config = dict(
    model='self-supervised audio encoder (BEST-RQ)',
    dataset='single notes of musical instruments (NSynth)',
    train_examples=184686,
    n_mels=64,
    hop_length=160,
    input='mfcc',
    win_length=512,
    codebook_size=1024,
    mask_prob=0.05,
    arch='transformer',
    norm='layernorm',
    norm_position='pre',
    activation='swiglu',
    mlp_ratio=4,
    head_dim=32,
    fused_qkv=True,
    bias='all',
    qk_norm=True,
    parallel_block=False,
    inner_norm=False,
    subsampling=4,
    layers=6,
    width=384,
    positions='learned',
    init='orthogonal',
    residual_init='none',
    optimizer='soap',
    beta2=0.95,
    lr=0.0017,
    beta1=0.95,
    shampoo_beta=0.95,
    eps=1e-08,
    precondition_frequency=50,
    max_precond_dim=1536,
    one_sided=False,
    adamw_lr_other_params=0.0018,
    steps=2800,
    batch_size=64,
    epochs=1.0,
    lr_schedule='cosine',
    final_lr_fraction=0.05,
    warmup_steps=280,
    weight_decay=0.4,
    adamw_weight_decay_other_params=0.01,
)
Rows from block 2 of a small self-supervised audio encoder (BEST-RQ), named by matrix and row number. Rows with one number belong to one neuron. Each number is 50 + 15 x the weight over its row's rms, rounded and kept within 0 to 99. All counts start at 0.
Before each neuron's rows are labels from the 100 clips, of 14976, where the neuron reaches its largest size: "strongest on" is what is common among them; "loudest" is the band of the loudest frequency at the time of the peak. Only what is clearly more common there than usual is listed. The data: single notes of musical instruments (NSynth).
# gate: MLP gate (model.blocks.2.mlp.gate.weight, 1536x384), inputs 128-191
# fc1: MLP up (model.blocks.2.mlp.fc1.weight, 1536x384), inputs 128-191
# fc2: MLP down (model.blocks.2.mlp.fc2.weight, 384x1536, transposed), outputs 128-191

strongest on: pitch class C#; octave 6; note: C#5; note: C#6
loudest: 1000 to 2000 Hz; 2000 to 4000 Hz
gate.743:50 58 76 36 39 57 66 45 61 34 33 61 46 36 50 48 81 57 36 32 33 67 32 53 36 47 58 81 51 47 52 58 45 47 75 30 69 74 55 21 62 30 38 68 81 53 52 52 53 53 60 30 56 32 52 37 50 35 43 50 61 37 50 54
fc1.743:42 59 62 82 70 58 46 79 27 75 55 53 39 72 72 53 35 29 39 50 33 49 55 68 77 61 53 49 68 74 73 38 45 44 48 57 24 57 41 48 50 62 43 31 32 62 48 57 48 53 39 69 41 51 21 09 50 71 74 30 44 56 52 55
fc2.743:57 58 53 33 79 63 41 31 54 57 63 73 75 47 26 76 50 67 56 62 43 70 31 40 66 60 65 67 20 69 44 65 74 44 49 31 47 34 57 63 42 54 41 48 46 73 30 65 60 40 59 34 90 36 27 35 48 41 59 30 47 55 51 64

strongest on: octave 6; pitch class G#
loudest: 1000 to 2000 Hz
gate.702:58 55 26 60 31 50 62 50 45 62 43 57 62 52 31 44 66 37 30 77 41 41 56 57 40 44 69 70 51 56 35 57 57 53 48 60 76 50 48 21 50 61 66 59 65 39 48 71 37 40 60 48 52 21 41 09 22 44 45 58 12 49 36 51
fc1.702:34 78 50 31 75 60 49 40 65 50 55 71 54 64 51 57 33 31 53 32 60 40 69 47 58 64 37 45 58 45 54 77 57 56 57 46 45 37 35 58 55 51 55 65 28 61 57 56 32 50 62 40 41 59 41 90 64 60 36 68 99 24 63 46
fc2.702:40 42 55 54 47 37 99 47 44 37 92 50 53 73 18 48 35 80 22 53 38 63 37 90 47 46 64 48 43 67 52 59 47 36 31 45 65 54 51 39 40 53 58 32 29 42 43 41 42 45 52 41 50 67 63 36 84 65 46 65 65 48 77 61

strongest on: octave 4; pitch class E; note: E4
loudest: 250 to 500 Hz
gate.444:40 50 44 72 31 60 62 38 83 57 31 56 29 50 54 70 62 63 30 50 36 35 27 84 55 58 59 76 46 40 60 52 48 53 46 52 44 58 42 68 62 55 52 63 89 28 58 49 43 52 42 52 50 42 15 38 40 69 30 58 39 24 30 43
fc1.444:63 57 36 44 78 51 70 81 48 75 57 24 55 66 55 37 70 65 54 49 59 54 30 46 53 19 69 21 67 49 41 50 47 52 54 41 72 40 53 35 43 39 29 13 53 66 43 52 30 51 63 40 62 44 78 46 59 57 62 59 42 63 23 63
fc2.444:28 51 65 53 50 66 75 25 76 50 51 35 09 34 44 59 37 70 66 64 55 49 57 29 44 49 37 58 94 38 48 43 38 56 49 35 55 39 42 49 57 49 61 29 34 48 83 42 58 57 63 57 64 53 41 43 40 48 40 46 57 18 59 54

strongest on: pitch class D#; note: D#6
loudest: 1000 to 2000 Hz
gate.541:29 41 60 59 53 55 27 42 40 73 44 25 78 40 39 35 61 52 53 70 42 73 48 61 45 48 69 57 55 30 44 56 47 43 48 50 45 64 47 25 51 62 23 42 35 69 37 57 59 59 53 53 73 77 51 77 05 45 43 24 37 69 42 56
fc1.541:14 26 21 61 46 49 52 53 33 37 51 48 74 46 40 44 64 36 42 62 82 38 39 69 60 55 57 52 60 58 61 56 47 45 64 30 33 63 43 46 54 43 48 71 50 72 47 68 78 31 60 56 19 59 50 38 33 41 73 41 49 81 44 34
fc2.541:64 28 38 54 57 30 39 26 48 19 66 46 42 43 44 40 48 38 48 62 82 43 66 33 63 41 73 51 38 32 36 46 47 58 44 55 54 32 52 21 55 35 56 54 66 63 48 63 45 52 62 49 45 43 41 62 57 51 62 63 50 40 37 19

strongest on: pitch class F; octave 5; note: F5; organ
loudest: 1000 to 2000 Hz; 500 to 1000 Hz
gate.436:51 22 52 54 24 42 67 52 36 40 46 59 36 59 57 33 36 40 58 48 67 42 94 61 77 62 51 65 86 68 69 55 67 51 41 51 64 60 20 45 83 71 71 68 26 37 49 21 41 52 38 16 35 66 69 45 32 49 26 57 55 61 55 48
fc1.436:37 56 50 49 38 65 52 69 72 78 51 57 44 65 46 35 48 32 49 54 61 63 55 61 41 37 33 54 39 61 51 53 15 39 69 41 36 50 49 49 55 31 67 52 40 47 60 70 47 27 21 38 47 78 55 49 32 50 31 45 31 74 50 64
fc2.436:35 49 77 35 70 48 99 35 60 43 53 50 21 24 54 60 41 33 35 52 46 31 37 46 59 26 52 56 34 80 45 56 69 12 53 53 54 38 42 66 42 36 46 38 73 56 50 78 53 38 50 25 55 59 39 53 31 56 60 65 20 29 42 42

strongest on: octave 6; pitch class C#; note: C#6; pitch class: D
loudest: 1000 to 2000 Hz; 2000 to 4000 Hz
gate.674:54 51 46 61 46 61 46 54 41 58 48 37 43 58 39 79 66 61 56 44 41 45 22 35 70 45 52 48 08 51 32 61 59 20 57 49 46 43 42 32 56 34 48 48 55 77 57 52 53 48 59 56 58 07 20 35 64 55 45 69 43 59 62 60
fc1.674:50 55 80 49 66 68 57 39 49 64 91 27 61 44 55 69 58 41 58 53 63 46 52 60 47 43 66 33 18 45 43 44 29 46 53 65 63 33 37 32 56 44 11 53 39 49 59 48 51 46 44 90 48 66 18 45 52 27 52 56 58 62 47 71
fc2.674:40 65 43 32 44 59 50 47 38 36 63 61 28 73 74 39 21 45 54 54 37 65 67 46 54 46 45 51 44 47 53 46 39 54 48 49 63 44 58 24 47 79 22 32 70 64 59 46 36 45 57 43 50 72 43 58 62 24 40 29 24 56 81 26

strongest on: pitch class F; octave 6; note: F6
loudest: 1000 to 2000 Hz
gate.219:80 62 14 34 62 79 41 48 70 49 54 33 48 52 55 54 61 74 76 51 62 51 67 54 61 73 28 63 40 46 52 45 30 39 52 39 60 58 51 41 55 29 48 49 37 64 53 46 38 34 42 19 66 39 58 38 66 61 47 30 56 59 61 26
fc1.219:30 62 59 52 31 27 38 83 24 38 49 52 62 67 44 46 60 39 42 77 41 29 32 47 59 37 62 51 64 40 66 12 44 61 58 67 67 59 35 47 61 38 58 55 59 68 61 52 57 61 36 45 60 65 52 32 68 41 40 48 52 52 70 26
fc2.219:63 59 45 35 23 76 54 52 56 31 31 35 54 56 67 56 51 68 50 43 33 53 38 69 36 74 47 32 65 84 44 46 51 39 58 55 37 56 94 47 34 47 16 35 65 31 43 74 60 26 18 63 71 39 52 24 56 59 27 58 81 76 51 62

strongest on: octave 4; pitch class E; note: E4
loudest: 250 to 500 Hz
gate.620:60 40 35 38 47 30 50 44 35 60 54 78 72 64 34 68 33 42 59 52 46 87 49 37 59 65 31 59 89 63 33 61 84 26 77 45 60 39 53 74 42 50 41 64 62 54 49 56 53 68 51 40 72 50 42 57 76 67 68 32 47 37 64 40
fc1.620:43 38 31 49 43 30 38 68 49 49 56 99 42 82 74 63 30 44 58 41 53 57 35 49 65 58 41 64 59 41 87 29 60 57 36 83 50 51 49 24 62 42 57 45 68 65 40 50 60 37 63 47 61 33 54 62 71 42 67 15 49 54 42 36
fc2.620:41 51 65 50 62 62 43 58 32 22 44 45 40 12 73 52 22 71 50 43 42 28 51 48 37 55 36 44 47 51 53 52 50 67 17 81 48 27 75 49 52 43 55 52 48 67 76 46 46 31 47 45 69 43 50 41 58 66 04 60 42 40 64 26

strongest on: octave 5; pitch class F#; note: F#5; note: F5
loudest: 500 to 1000 Hz
gate.156:53 60 16 53 38 75 71 63 29 11 58 51 45 41 18 57 48 40 53 62 53 36 58 65 57 51 44 37 37 52 51 15 56 29 42 60 67 58 77 35 74 47 33 43 30 50 70 76 41 66 45 19 59 69 67 77 53 62 49 40 43 32 58 44
fc1.156:32 34 63 42 84 53 40 45 54 58 26 63 30 71 47 69 47 56 49 50 55 42 36 38 57 65 74 64 64 39 27 66 38 57 44 49 32 77 41 43 33 48 35 55 67 77 57 40 48 65 49 52 63 57 63 23 39 51 55 37 33 57 76 59
fc2.156:57 46 47 53 56 42 37 62 51 50 49 31 69 58 80 63 57 54 61 39 75 37 11 43 63 44 53 67 38 65 46 56 57 22 72 29 28 40 16 42 57 57 45 43 57 51 37 25 44 30 28 24 42 35 31 46 31 53 64 50 61 44 47 37

strongest on: pitch class C#
loudest: 2000 to 4000 Hz
gate.356:60 35 23 29 13 43 58 60 44 56 29 51 43 37 73 58 27 51 56 40 48 50 38 38 31 45 40 34 47 50 41 47 53 57 55 60 41 32 49 48 41 31 50 64 78 58 57 46 70 34 71 80 55 73 33 59 52 58 53 41 48 42 44 50
fc1.356:49 44 47 55 62 79 35 56 22 66 56 63 73 39 59 64 54 42 53 47 46 21 36 33 67 64 48 19 54 58 32 38 49 36 42 91 49 30 61 48 58 52 43 61 13 44 41 51 25 48 52 45 54 59 25 62 40 58 26 55 30 57 59 79
fc2.356:89 45 73 62 45 56 47 67 69 50 53 39 35 72 77 51 24 58 36 31 80 42 62 39 33 56 45 62 18 46 74 51 44 41 60 37 64 67 23 46 43 45 31 46 58 65 54 81 62 60 48 54 43 51 39 31 44 67 46 77 26 52 32 46

strongest on: octave 4; pitch class B; note: B4
loudest: 250 to 500 Hz
gate.357:76 48 54 46 42 72 38 52 62 54 68 74 70 43 72 73 43 48 41 36 46 53 19 52 65 49 48 57 60 57 31 63 25 39 36 67 51 41 54 53 55 36 52 46 43 68 16 45 34 21 43 65 52 64 69 65 62 41 51 53 00 75 47 51
fc1.357:83 60 59 33 36 59 43 45 63 43 44 51 61 51 40 68 42 65 59 35 64 58 36 46 61 25 49 36 71 63 47 53 43 38 44 68 59 54 26 03 46 03 57 53 53 55 30 35 75 25 63 44 55 30 89 50 37 41 44 43 29 77 68 44
fc2.357:54 23 43 46 66 54 42 59 42 46 62 59 34 40 60 25 33 64 40 51 52 77 16 41 25 34 65 41 46 66 48 59 38 46 63 41 84 57 59 33 19 53 49 65 64 52 50 40 52 71 66 74 58 60 54 70 52 53 49 39 67 20 26 51

strongest on: octave 5; pitch class E; note: E5; pitch class: D#
loudest: 500 to 1000 Hz; 1000 to 2000 Hz
gate.292:70 57 54 50 77 57 53 31 47 31 48 52 69 59 36 39 26 38 26 39 40 48 61 56 37 65 46 70 72 52 30 63 56 35 40 60 67 59 43 41 69 58 69 44 53 44 61 61 45 74 42 27 57 34 57 52 62 29 27 39 57 74 36 36
fc1.292:34 48 55 52 61 33 37 44 38 25 29 43 41 35 70 45 36 39 45 62 46 48 44 72 39 46 44 60 50 60 31 65 40 47 45 34 52 37 59 67 59 67 63 45 39 67 57 36 75 53 53 53 58 38 60 50 44 68 45 56 45 54 77 54
fc2.292:00 41 49 36 61 55 71 44 62 65 69 43 55 48 38 61 62 38 70 52 36 34 35 46 49 41 36 56 58 72 50 46 64 49 62 48 23 66 58 56 47 00 67 43 46 63 73 35 55 71 56 47 58 54 66 51 20 50 21 47 22 45 52 52

strongest on: octave 5; mallet
loudest: 500 to 1000 Hz
gate.9:23 45 27 40 35 58 33 46 61 74 59 40 61 73 45 37 57 26 52 42 37 58 77 37 70 50 46 71 53 91 58 45 46 37 60 39 51 81 25 50 33 45 59 67 33 59 71 45 55 37 43 47 77 55 45 61 61 68 73 57 65 71 53 41
fc1.9:53 48 52 60 39 42 51 32 53 49 71 53 33 42 60 75 45 60 63 36 52 58 14 50 58 71 58 54 67 39 31 65 59 34 66 57 52 51 32 52 57 31 43 65 68 61 25 47 46 46 45 54 45 21 48 51 46 41 52 66 60 70 60 57
fc2.9:40 40 53 84 74 55 65 47 52 35 21 45 53 49 63 47 54 48 69 52 39 41 66 39 40 48 65 63 47 42 61 67 31 76 42 56 27 38 59 64 26 59 33 64 37 76 36 52 74 55 64 49 65 42 89 59 51 39 44 45 32 71 46 65

strongest on: pitch class D#; octave 5; note: D#5; octave 6
loudest: 1000 to 2000 Hz
gate.664:62 69 43 73 55 67 53 45 44 61 61 39 76 44 58 82 47 52 10 65 58 48 47 52 34 30 23 50 48 35 53 55 40 51 88 48 54 82 26 55 46 48 36 35 48 76 50 54 31 27 35 49 51 53 65 44 44 38 56 21 34 60 44 51
fc1.664:55 23 44 36 26 48 18 83 64 42 79 50 55 47 58 40 78 74 47 68 45 53 47 28 60 81 62 60 36 46 80 75 46 52 48 37 46 65 46 60 59 58 32 63 53 41 50 45 64 33 57 45 42 71 36 61 43 51 44 49 30 60 70 35
fc2.664:45 61 58 45 63 66 00 44 63 75 60 39 58 67 46 60 37 53 40 56 50 57 38 55 50 25 29 58 28 74 12 55 71 48 39 24 33 66 60 31 48 54 31 62 46 39 59 46 41 63 58 69 66 59 52 52 54 45 35 26 23 70 42 53

strongest on: octave 6; pitch class A
loudest: 1000 to 2000 Hz
gate.234:44 43 47 41 46 48 59 43 32 58 42 52 33 48 63 34 55 59 68 63 28 56 50 39 52 50 46 58 57 50 31 42 75 53 99 63 60 70 43 54 61 31 75 36 50 57 76 19 25 66 41 04 26 45 48 66 22 31 69 34 29 54 40 43
fc1.234:81 55 32 68 37 57 57 34 39 55 36 72 26 57 44 58 81 48 52 52 61 42 50 74 72 49 72 48 81 49 60 49 52 59 67 36 43 33 45 47 84 33 64 51 63 53 44 41 00 50 47 65 47 15 53 57 24 35 34 54 59 54 74 48
fc2.234:29 72 57 26 62 33 58 53 48 52 62 46 59 58 50 63 51 38 68 41 65 45 31 65 35 58 64 54 30 69 46 42 37 35 29 52 29 80 57 42 33 59 41 37 46 35 58 24 39 55 51 36 42 63 35 26 36 28 56 63 66 42 43 47

strongest on: pitch class C#; note: C#4
loudest: 250 to 500 Hz
gate.608:61 78 57 44 56 45 55 35 72 17 44 35 17 42 41 38 56 40 46 24 40 22 40 42 46 39 56 28 56 54 67 46 54 51 37 26 18 66 33 45 40 47 45 37 53 79 67 48 44 79 52 52 73 51 42 62 60 48 52 48 50 51 36 50
fc1.608:40 71 28 65 58 55 55 56 41 78 70 69 44 64 38 73 27 42 43 83 55 75 49 67 38 71 45 57 51 43 44 65 37 68 77 74 59 41 67 81 53 30 25 43 45 57 16 55 20 23 24 27 48 46 51 49 47 68 43 52 38 56 66 46
fc2.608:44 55 53 43 23 57 18 44 73 26 69 26 43 35 26 48 71 65 48 41 49 46 34 70 53 38 85 49 71 29 39 39 66 60 06 70 53 42 63 69 43 53 51 61 23 81 39 58 57 63 61 36 42 44 54 33 68 60 39 48 26 56 37 57

strongest on: octave 4; pitch class F; note: F4; pitch class G#
loudest: 250 to 500 Hz; 1000 to 2000 Hz
gate.602:73 64 55 54 46 50 47 46 36 53 45 61 48 54 65 39 43 69 39 46 68 53 32 47 44 40 54 16 47 48 36 56 43 72 39 48 64 46 27 47 80 45 59 48 39 41 35 50 43 48 45 47 63 54 59 83 62 70 36 67 49 32 25 30
fc1.602:23 37 56 49 50 39 52 43 43 58 56 54 64 48 65 26 34 67 60 38 33 54 59 49 72 34 43 69 23 62 65 47 32 40 40 68 43 59 48 36 71 57 63 65 91 56 71 57 38 20 38 57 48 29 40 50 39 32 75 38 52 70 67 58
fc2.602:65 57 51 35 60 67 56 52 41 50 27 71 56 55 50 24 25 32 23 50 65 46 47 56 48 40 08 35 41 37 71 23 63 44 36 77 64 46 70 46 40 19 37 56 29 69 25 63 49 57 19 71 42 53 53 73 53 52 82 56 47 41 50 76

strongest on: octave 5; pitch class F; note: F5
loudest: 500 to 1000 Hz
gate.390:55 58 48 51 47 54 42 28 61 40 41 29 23 52 63 81 58 45 24 45 44 88 42 74 66 52 46 49 42 61 56 31 32 26 39 81 73 55 29 24 39 38 36 09 39 54 44 64 46 73 40 63 72 67 24 40 52 43 32 36 33 67 73 59
fc1.390:47 61 43 54 60 57 52 35 45 68 51 63 37 57 49 52 37 58 34 55 67 84 36 51 45 66 55 59 49 41 62 19 60 28 57 53 49 43 59 20 37 52 50 42 64 74 53 88 50 72 42 68 66 72 31 11 56 45 39 26 47 51 43 33
fc2.390:46 40 51 43 48 56 51 61 76 72 47 47 37 28 46 75 51 47 81 47 66 44 57 62 19 61 50 40 52 53 43 61 66 57 36 53 64 70 33 66 45 75 24 45 27 13 75 39 49 67 63 60 46 35 46 50 40 30 74 33 46 45 50 80

strongest on: pitch class F; octave 4; note: F4
loudest: 250 to 500 Hz
gate.513:61 42 62 43 33 85 55 57 44 44 27 66 41 43 41 54 08 38 53 62 43 40 46 42 35 60 25 36 40 41 50 59 73 35 48 39 51 69 56 61 51 52 58 60 37 37 54 20 17 49 51 07 33 68 55 70 46 75 35 89 29 77 48 52
fc1.513:44 17 71 56 29 53 31 38 62 47 35 68 27 51 44 72 17 51 31 41 58 65 54 53 62 44 25 42 71 44 61 39 48 53 67 53 54 49 72 49 39 51 30 16 50 36 66 41 30 49 47 18 22 44 56 53 49 65 42 46 38 56 26 58
fc2.513:56 39 52 50 70 34 57 72 40 54 47 77 80 37 39 55 54 58 44 83 41 57 24 50 33 45 47 48 80 69 51 41 56 37 42 51 60 63 45 67 48 70 50 48 38 22 64 33 48 57 15 47 31 49 53 72 42 40 45 55 63 71 45 44

strongest on: pitch class F; octave 6; note: F6
loudest: 1000 to 2000 Hz
gate.644:47 56 46 62 62 53 40 32 76 48 81 47 43 36 55 67 21 42 51 53 52 48 52 42 41 43 52 39 12 49 69 49 41 50 50 55 52 54 21 67 76 69 40 29 34 27 37 50 46 51 32 47 25 57 14 63 31 64 28 53 61 34 56 49
fc1.644:72 28 60 56 57 65 54 43 43 68 56 65 51 75 30 41 57 62 60 46 61 40 88 47 58 57 48 59 60 64 37 39 45 53 44 54 56 49 69 24 41 46 68 75 33 46 60 28 66 43 83 60 62 34 44 36 68 66 53 69 75 51 00 57
fc2.644:26 69 47 38 49 40 56 56 74 34 90 72 77 48 37 32 28 59 62 74 52 61 50 54 55 51 68 28 30 52 58 55 51 62 43 64 54 59 52 65 46 60 74 65 62 43 61 47 36 52 24 34 48 14 56 52 37 33 71 50 29 65 52 31

strongest on: octave 5; mallet; pitch class A#
loudest: 500 to 1000 Hz; 2000 to 4000 Hz
gate.570:21 35 46 44 50 47 39 58 46 60 53 46 37 48 41 37 57 73 60 31 42 61 45 84 43 62 47 52 55 44 38 28 33 64 65 55 65 17 83 79 42 34 61 37 35 42 36 52 50 35 28 51 19 58 50 20 69 35 10 70 35 71 54 49
fc1.570:31 17 60 54 67 57 86 87 41 58 54 58 37 29 54 65 22 26 28 30 36 49 76 49 42 73 47 40 73 41 44 42 40 40 43 46 59 55 25 54 38 52 33 48 51 77 50 81 54 55 38 54 51 27 75 55 36 50 57 47 55 74 48 56
fc2.570:50 71 60 53 59 45 60 75 56 43 66 75 40 40 70 51 54 44 82 29 63 52 41 36 61 57 59 12 44 27 45 32 54 50 69 40 30 59 48 59 39 49 40 74 65 64 69 66 55 51 57 50 56 46 39 57 55 58 50 41 33 58 48 49

strongest on: octave 4; pitch class A#; note: A#4; pitch class E
loudest: 500 to 1000 Hz
gate.371:43 39 43 57 31 46 74 45 41 51 43 74 29 34 60 45 24 49 47 52 35 58 71 47 55 39 49 50 11 50 66 41 40 36 48 55 54 41 82 26 50 56 67 45 39 41 40 47 61 60 44 35 58 57 39 32 78 45 57 40 42 62 40 72
fc1.371:16 49 61 34 47 57 97 40 43 71 62 53 48 71 56 55 42 64 58 45 62 39 84 22 37 30 27 68 47 31 62 55 33 48 51 37 38 59 22 52 46 57 47 54 98 49 22 78 32 47 71 67 39 63 38 53 10 41 31 48 49 19 50 43
fc2.371:43 63 60 41 30 41 72 76 44 71 49 49 53 45 63 36 55 34 58 52 40 56 63 53 46 42 51 64 22 39 63 33 55 43 52 70 30 59 66 54 40 60 55 58 41 43 46 52 30 49 50 50 56 76 46 21 23 79 30 47 31 56 55 35

strongest on: octave 5; pitch class D#
loudest: 500 to 1000 Hz
gate.516:63 52 26 38 40 92 27 42 44 64 57 49 54 85 38 82 73 68 69 39 62 57 42 49 33 31 28 30 40 68 63 67 52 49 61 68 46 40 58 55 50 60 39 53 54 51 29 50 50 56 61 77 43 34 44 37 35 28 41 66 43 46 52 40
fc1.516:36 26 65 45 56 35 89 14 38 45 62 54 44 55 43 61 46 23 43 35 56 41 33 88 44 21 58 48 50 40 21 57 40 66 40 31 44 60 48 31 55 44 53 57 49 55 59 42 61 34 45 67 76 23 34 68 54 66 53 52 69 54 71 62
fc2.516:64 45 22 51 77 67 49 49 71 49 32 30 54 50 64 45 32 46 53 56 50 39 55 90 66 37 24 63 41 75 44 33 54 52 27 32 35 68 59 71 39 39 66 68 49 43 72 54 47 45 17 21 73 47 56 41 40 72 77 36 24 53 46 31

strongest on: pitch class F; octave 6; note: F6
loudest: 1000 to 2000 Hz
gate.396:42 69 31 17 84 56 49 45 60 35 60 62 82 39 77 38 41 64 56 26 60 28 62 48 45 60 49 52 25 41 75 65 51 36 65 61 46 67 56 70 68 65 73 34 24 33 47 36 50 43 24 52 68 71 77 50 56 58 52 60 48 71 56 63
fc1.396:46 49 47 34 42 61 53 35 48 46 44 38 37 47 52 40 57 37 38 43 58 39 53 69 25 71 60 53 51 56 63 71 52 65 62 22 27 57 63 46 40 61 51 37 73 35 64 73 44 56 25 37 66 54 67 48 20 64 51 68 64 63 45 50
fc2.396:55 63 59 26 53 56 21 72 41 61 55 26 32 46 69 34 59 38 57 50 53 39 47 78 42 33 60 42 57 74 60 49 32 37 45 52 56 23 41 71 49 59 45 29 47 48 51 62 46 37 67 69 80 51 12 47 27 41 72 52 52 56 72 40

strongest on: octave 4; pitch class G; pitch class F#
loudest: 250 to 500 Hz
gate.705:39 58 43 60 60 53 24 71 59 34 54 62 35 42 62 50 32 41 28 63 63 49 47 56 69 20 34 64 50 48 50 25 63 61 29 31 49 48 59 39 76 56 66 64 44 30 76 50 35 39 71 34 46 45 40 43 74 30 34 72 81 63 76 68
fc1.705:65 66 36 62 60 45 36 76 45 53 45 37 27 38 37 63 31 31 60 47 72 57 62 40 49 40 47 69 25 27 57 27 65 26 40 53 35 50 46 45 37 54 43 60 45 18 78 73 45 81 45 64 37 38 45 44 55 46 60 79 61 34 46 62
fc2.705:66 40 58 40 50 40 57 40 25 43 19 53 57 54 61 54 79 74 27 63 55 45 42 57 41 66 37 35 40 33 59 18 35 69 60 44 67 30 50 54 44 65 42 40 59 35 29 57 56 47 56 33 56 59 61 68 69 50 43 53 49 43 42 36

strongest on: octave 6
loudest: 1000 to 2000 Hz
gate.462:20 47 46 35 73 45 52 52 51 73 74 55 55 28 45 58 47 31 49 59 59 43 36 52 39 38 40 48 51 30 84 45 42 59 64 60 62 63 45 46 50 49 52 22 50 48 79 39 38 62 20 35 37 52 41 68 52 43 61 59 62 44 57 60
fc1.462:38 57 52 33 38 42 25 45 32 49 85 77 43 36 42 51 50 58 74 57 34 29 41 33 48 22 48 81 28 45 40 64 21 59 70 48 47 33 33 35 58 63 37 48 55 53 46 48 32 77 40 44 58 66 53 55 57 61 67 56 56 61 44 50
fc2.462:44 43 77 51 54 56 52 43 20 54 63 42 62 71 52 37 50 39 48 76 52 53 56 75 49 67 34 33 42 39 45 38 66 46 49 39 90 33 48 70 76 33 49 16 56 87 59 46 48 41 40 52 12 76 59 46 54 38 39 49 52 34 68 55

strongest on: pitch class D#; octave 5; note: D#5
loudest: 500 to 1000 Hz
gate.474:51 70 42 48 38 24 51 32 55 55 53 50 54 58 14 32 64 51 49 56 61 66 45 59 58 61 26 53 53 60 38 48 50 38 06 39 33 59 42 58 35 43 44 58 24 45 56 68 42 49 62 56 47 35 61 39 55 27 50 61 58 34 39 22
fc1.474:56 53 38 47 35 41 37 31 53 55 50 61 51 16 44 32 28 59 45 48 36 55 56 49 93 55 40 49 59 39 63 45 36 29 55 65 30 30 49 59 52 39 40 59 50 28 50 85 29 23 35 65 20 30 65 47 54 57 79 57 43 67 33 62
fc2.474:42 72 38 15 79 29 56 12 82 58 31 59 56 47 59 49 49 57 55 31 50 51 36 73 42 55 62 51 64 31 64 47 59 45 07 49 36 61 64 58 22 52 89 64 50 61 36 54 67 73 59 47 79 49 51 56 56 71 53 50 33 47 58 36

strongest on: octave 5; pitch class E; instrument family: mallet; pitch class G
loudest: 500 to 1000 Hz
gate.549:52 36 43 55 58 47 56 55 20 31 40 34 49 55 50 51 52 48 46 56 58 34 60 52 74 41 43 25 63 57 23 51 53 65 41 19 61 65 57 60 51 87 41 73 21 36 44 64 77 51 31 62 37 82 14 53 22 71 32 60 39 33 46 47
fc1.549:37 66 62 23 46 39 53 54 60 49 38 47 50 52 76 85 54 55 51 50 37 23 36 26 34 50 62 64 48 27 88 49 33 28 43 59 38 53 59 42 34 28 35 61 59 55 80 30 43 53 50 62 61 34 66 50 52 38 44 33 51 39 54 67
fc2.549:43 59 52 66 52 32 32 40 55 63 58 40 28 50 64 85 58 63 46 40 71 39 32 66 45 68 39 38 43 63 34 65 55 20 46 19 68 75 34 67 41 19 70 73 68 84 26 56 67 46 78 31 79 40 59 74 33 66 80 76 43 24 49 46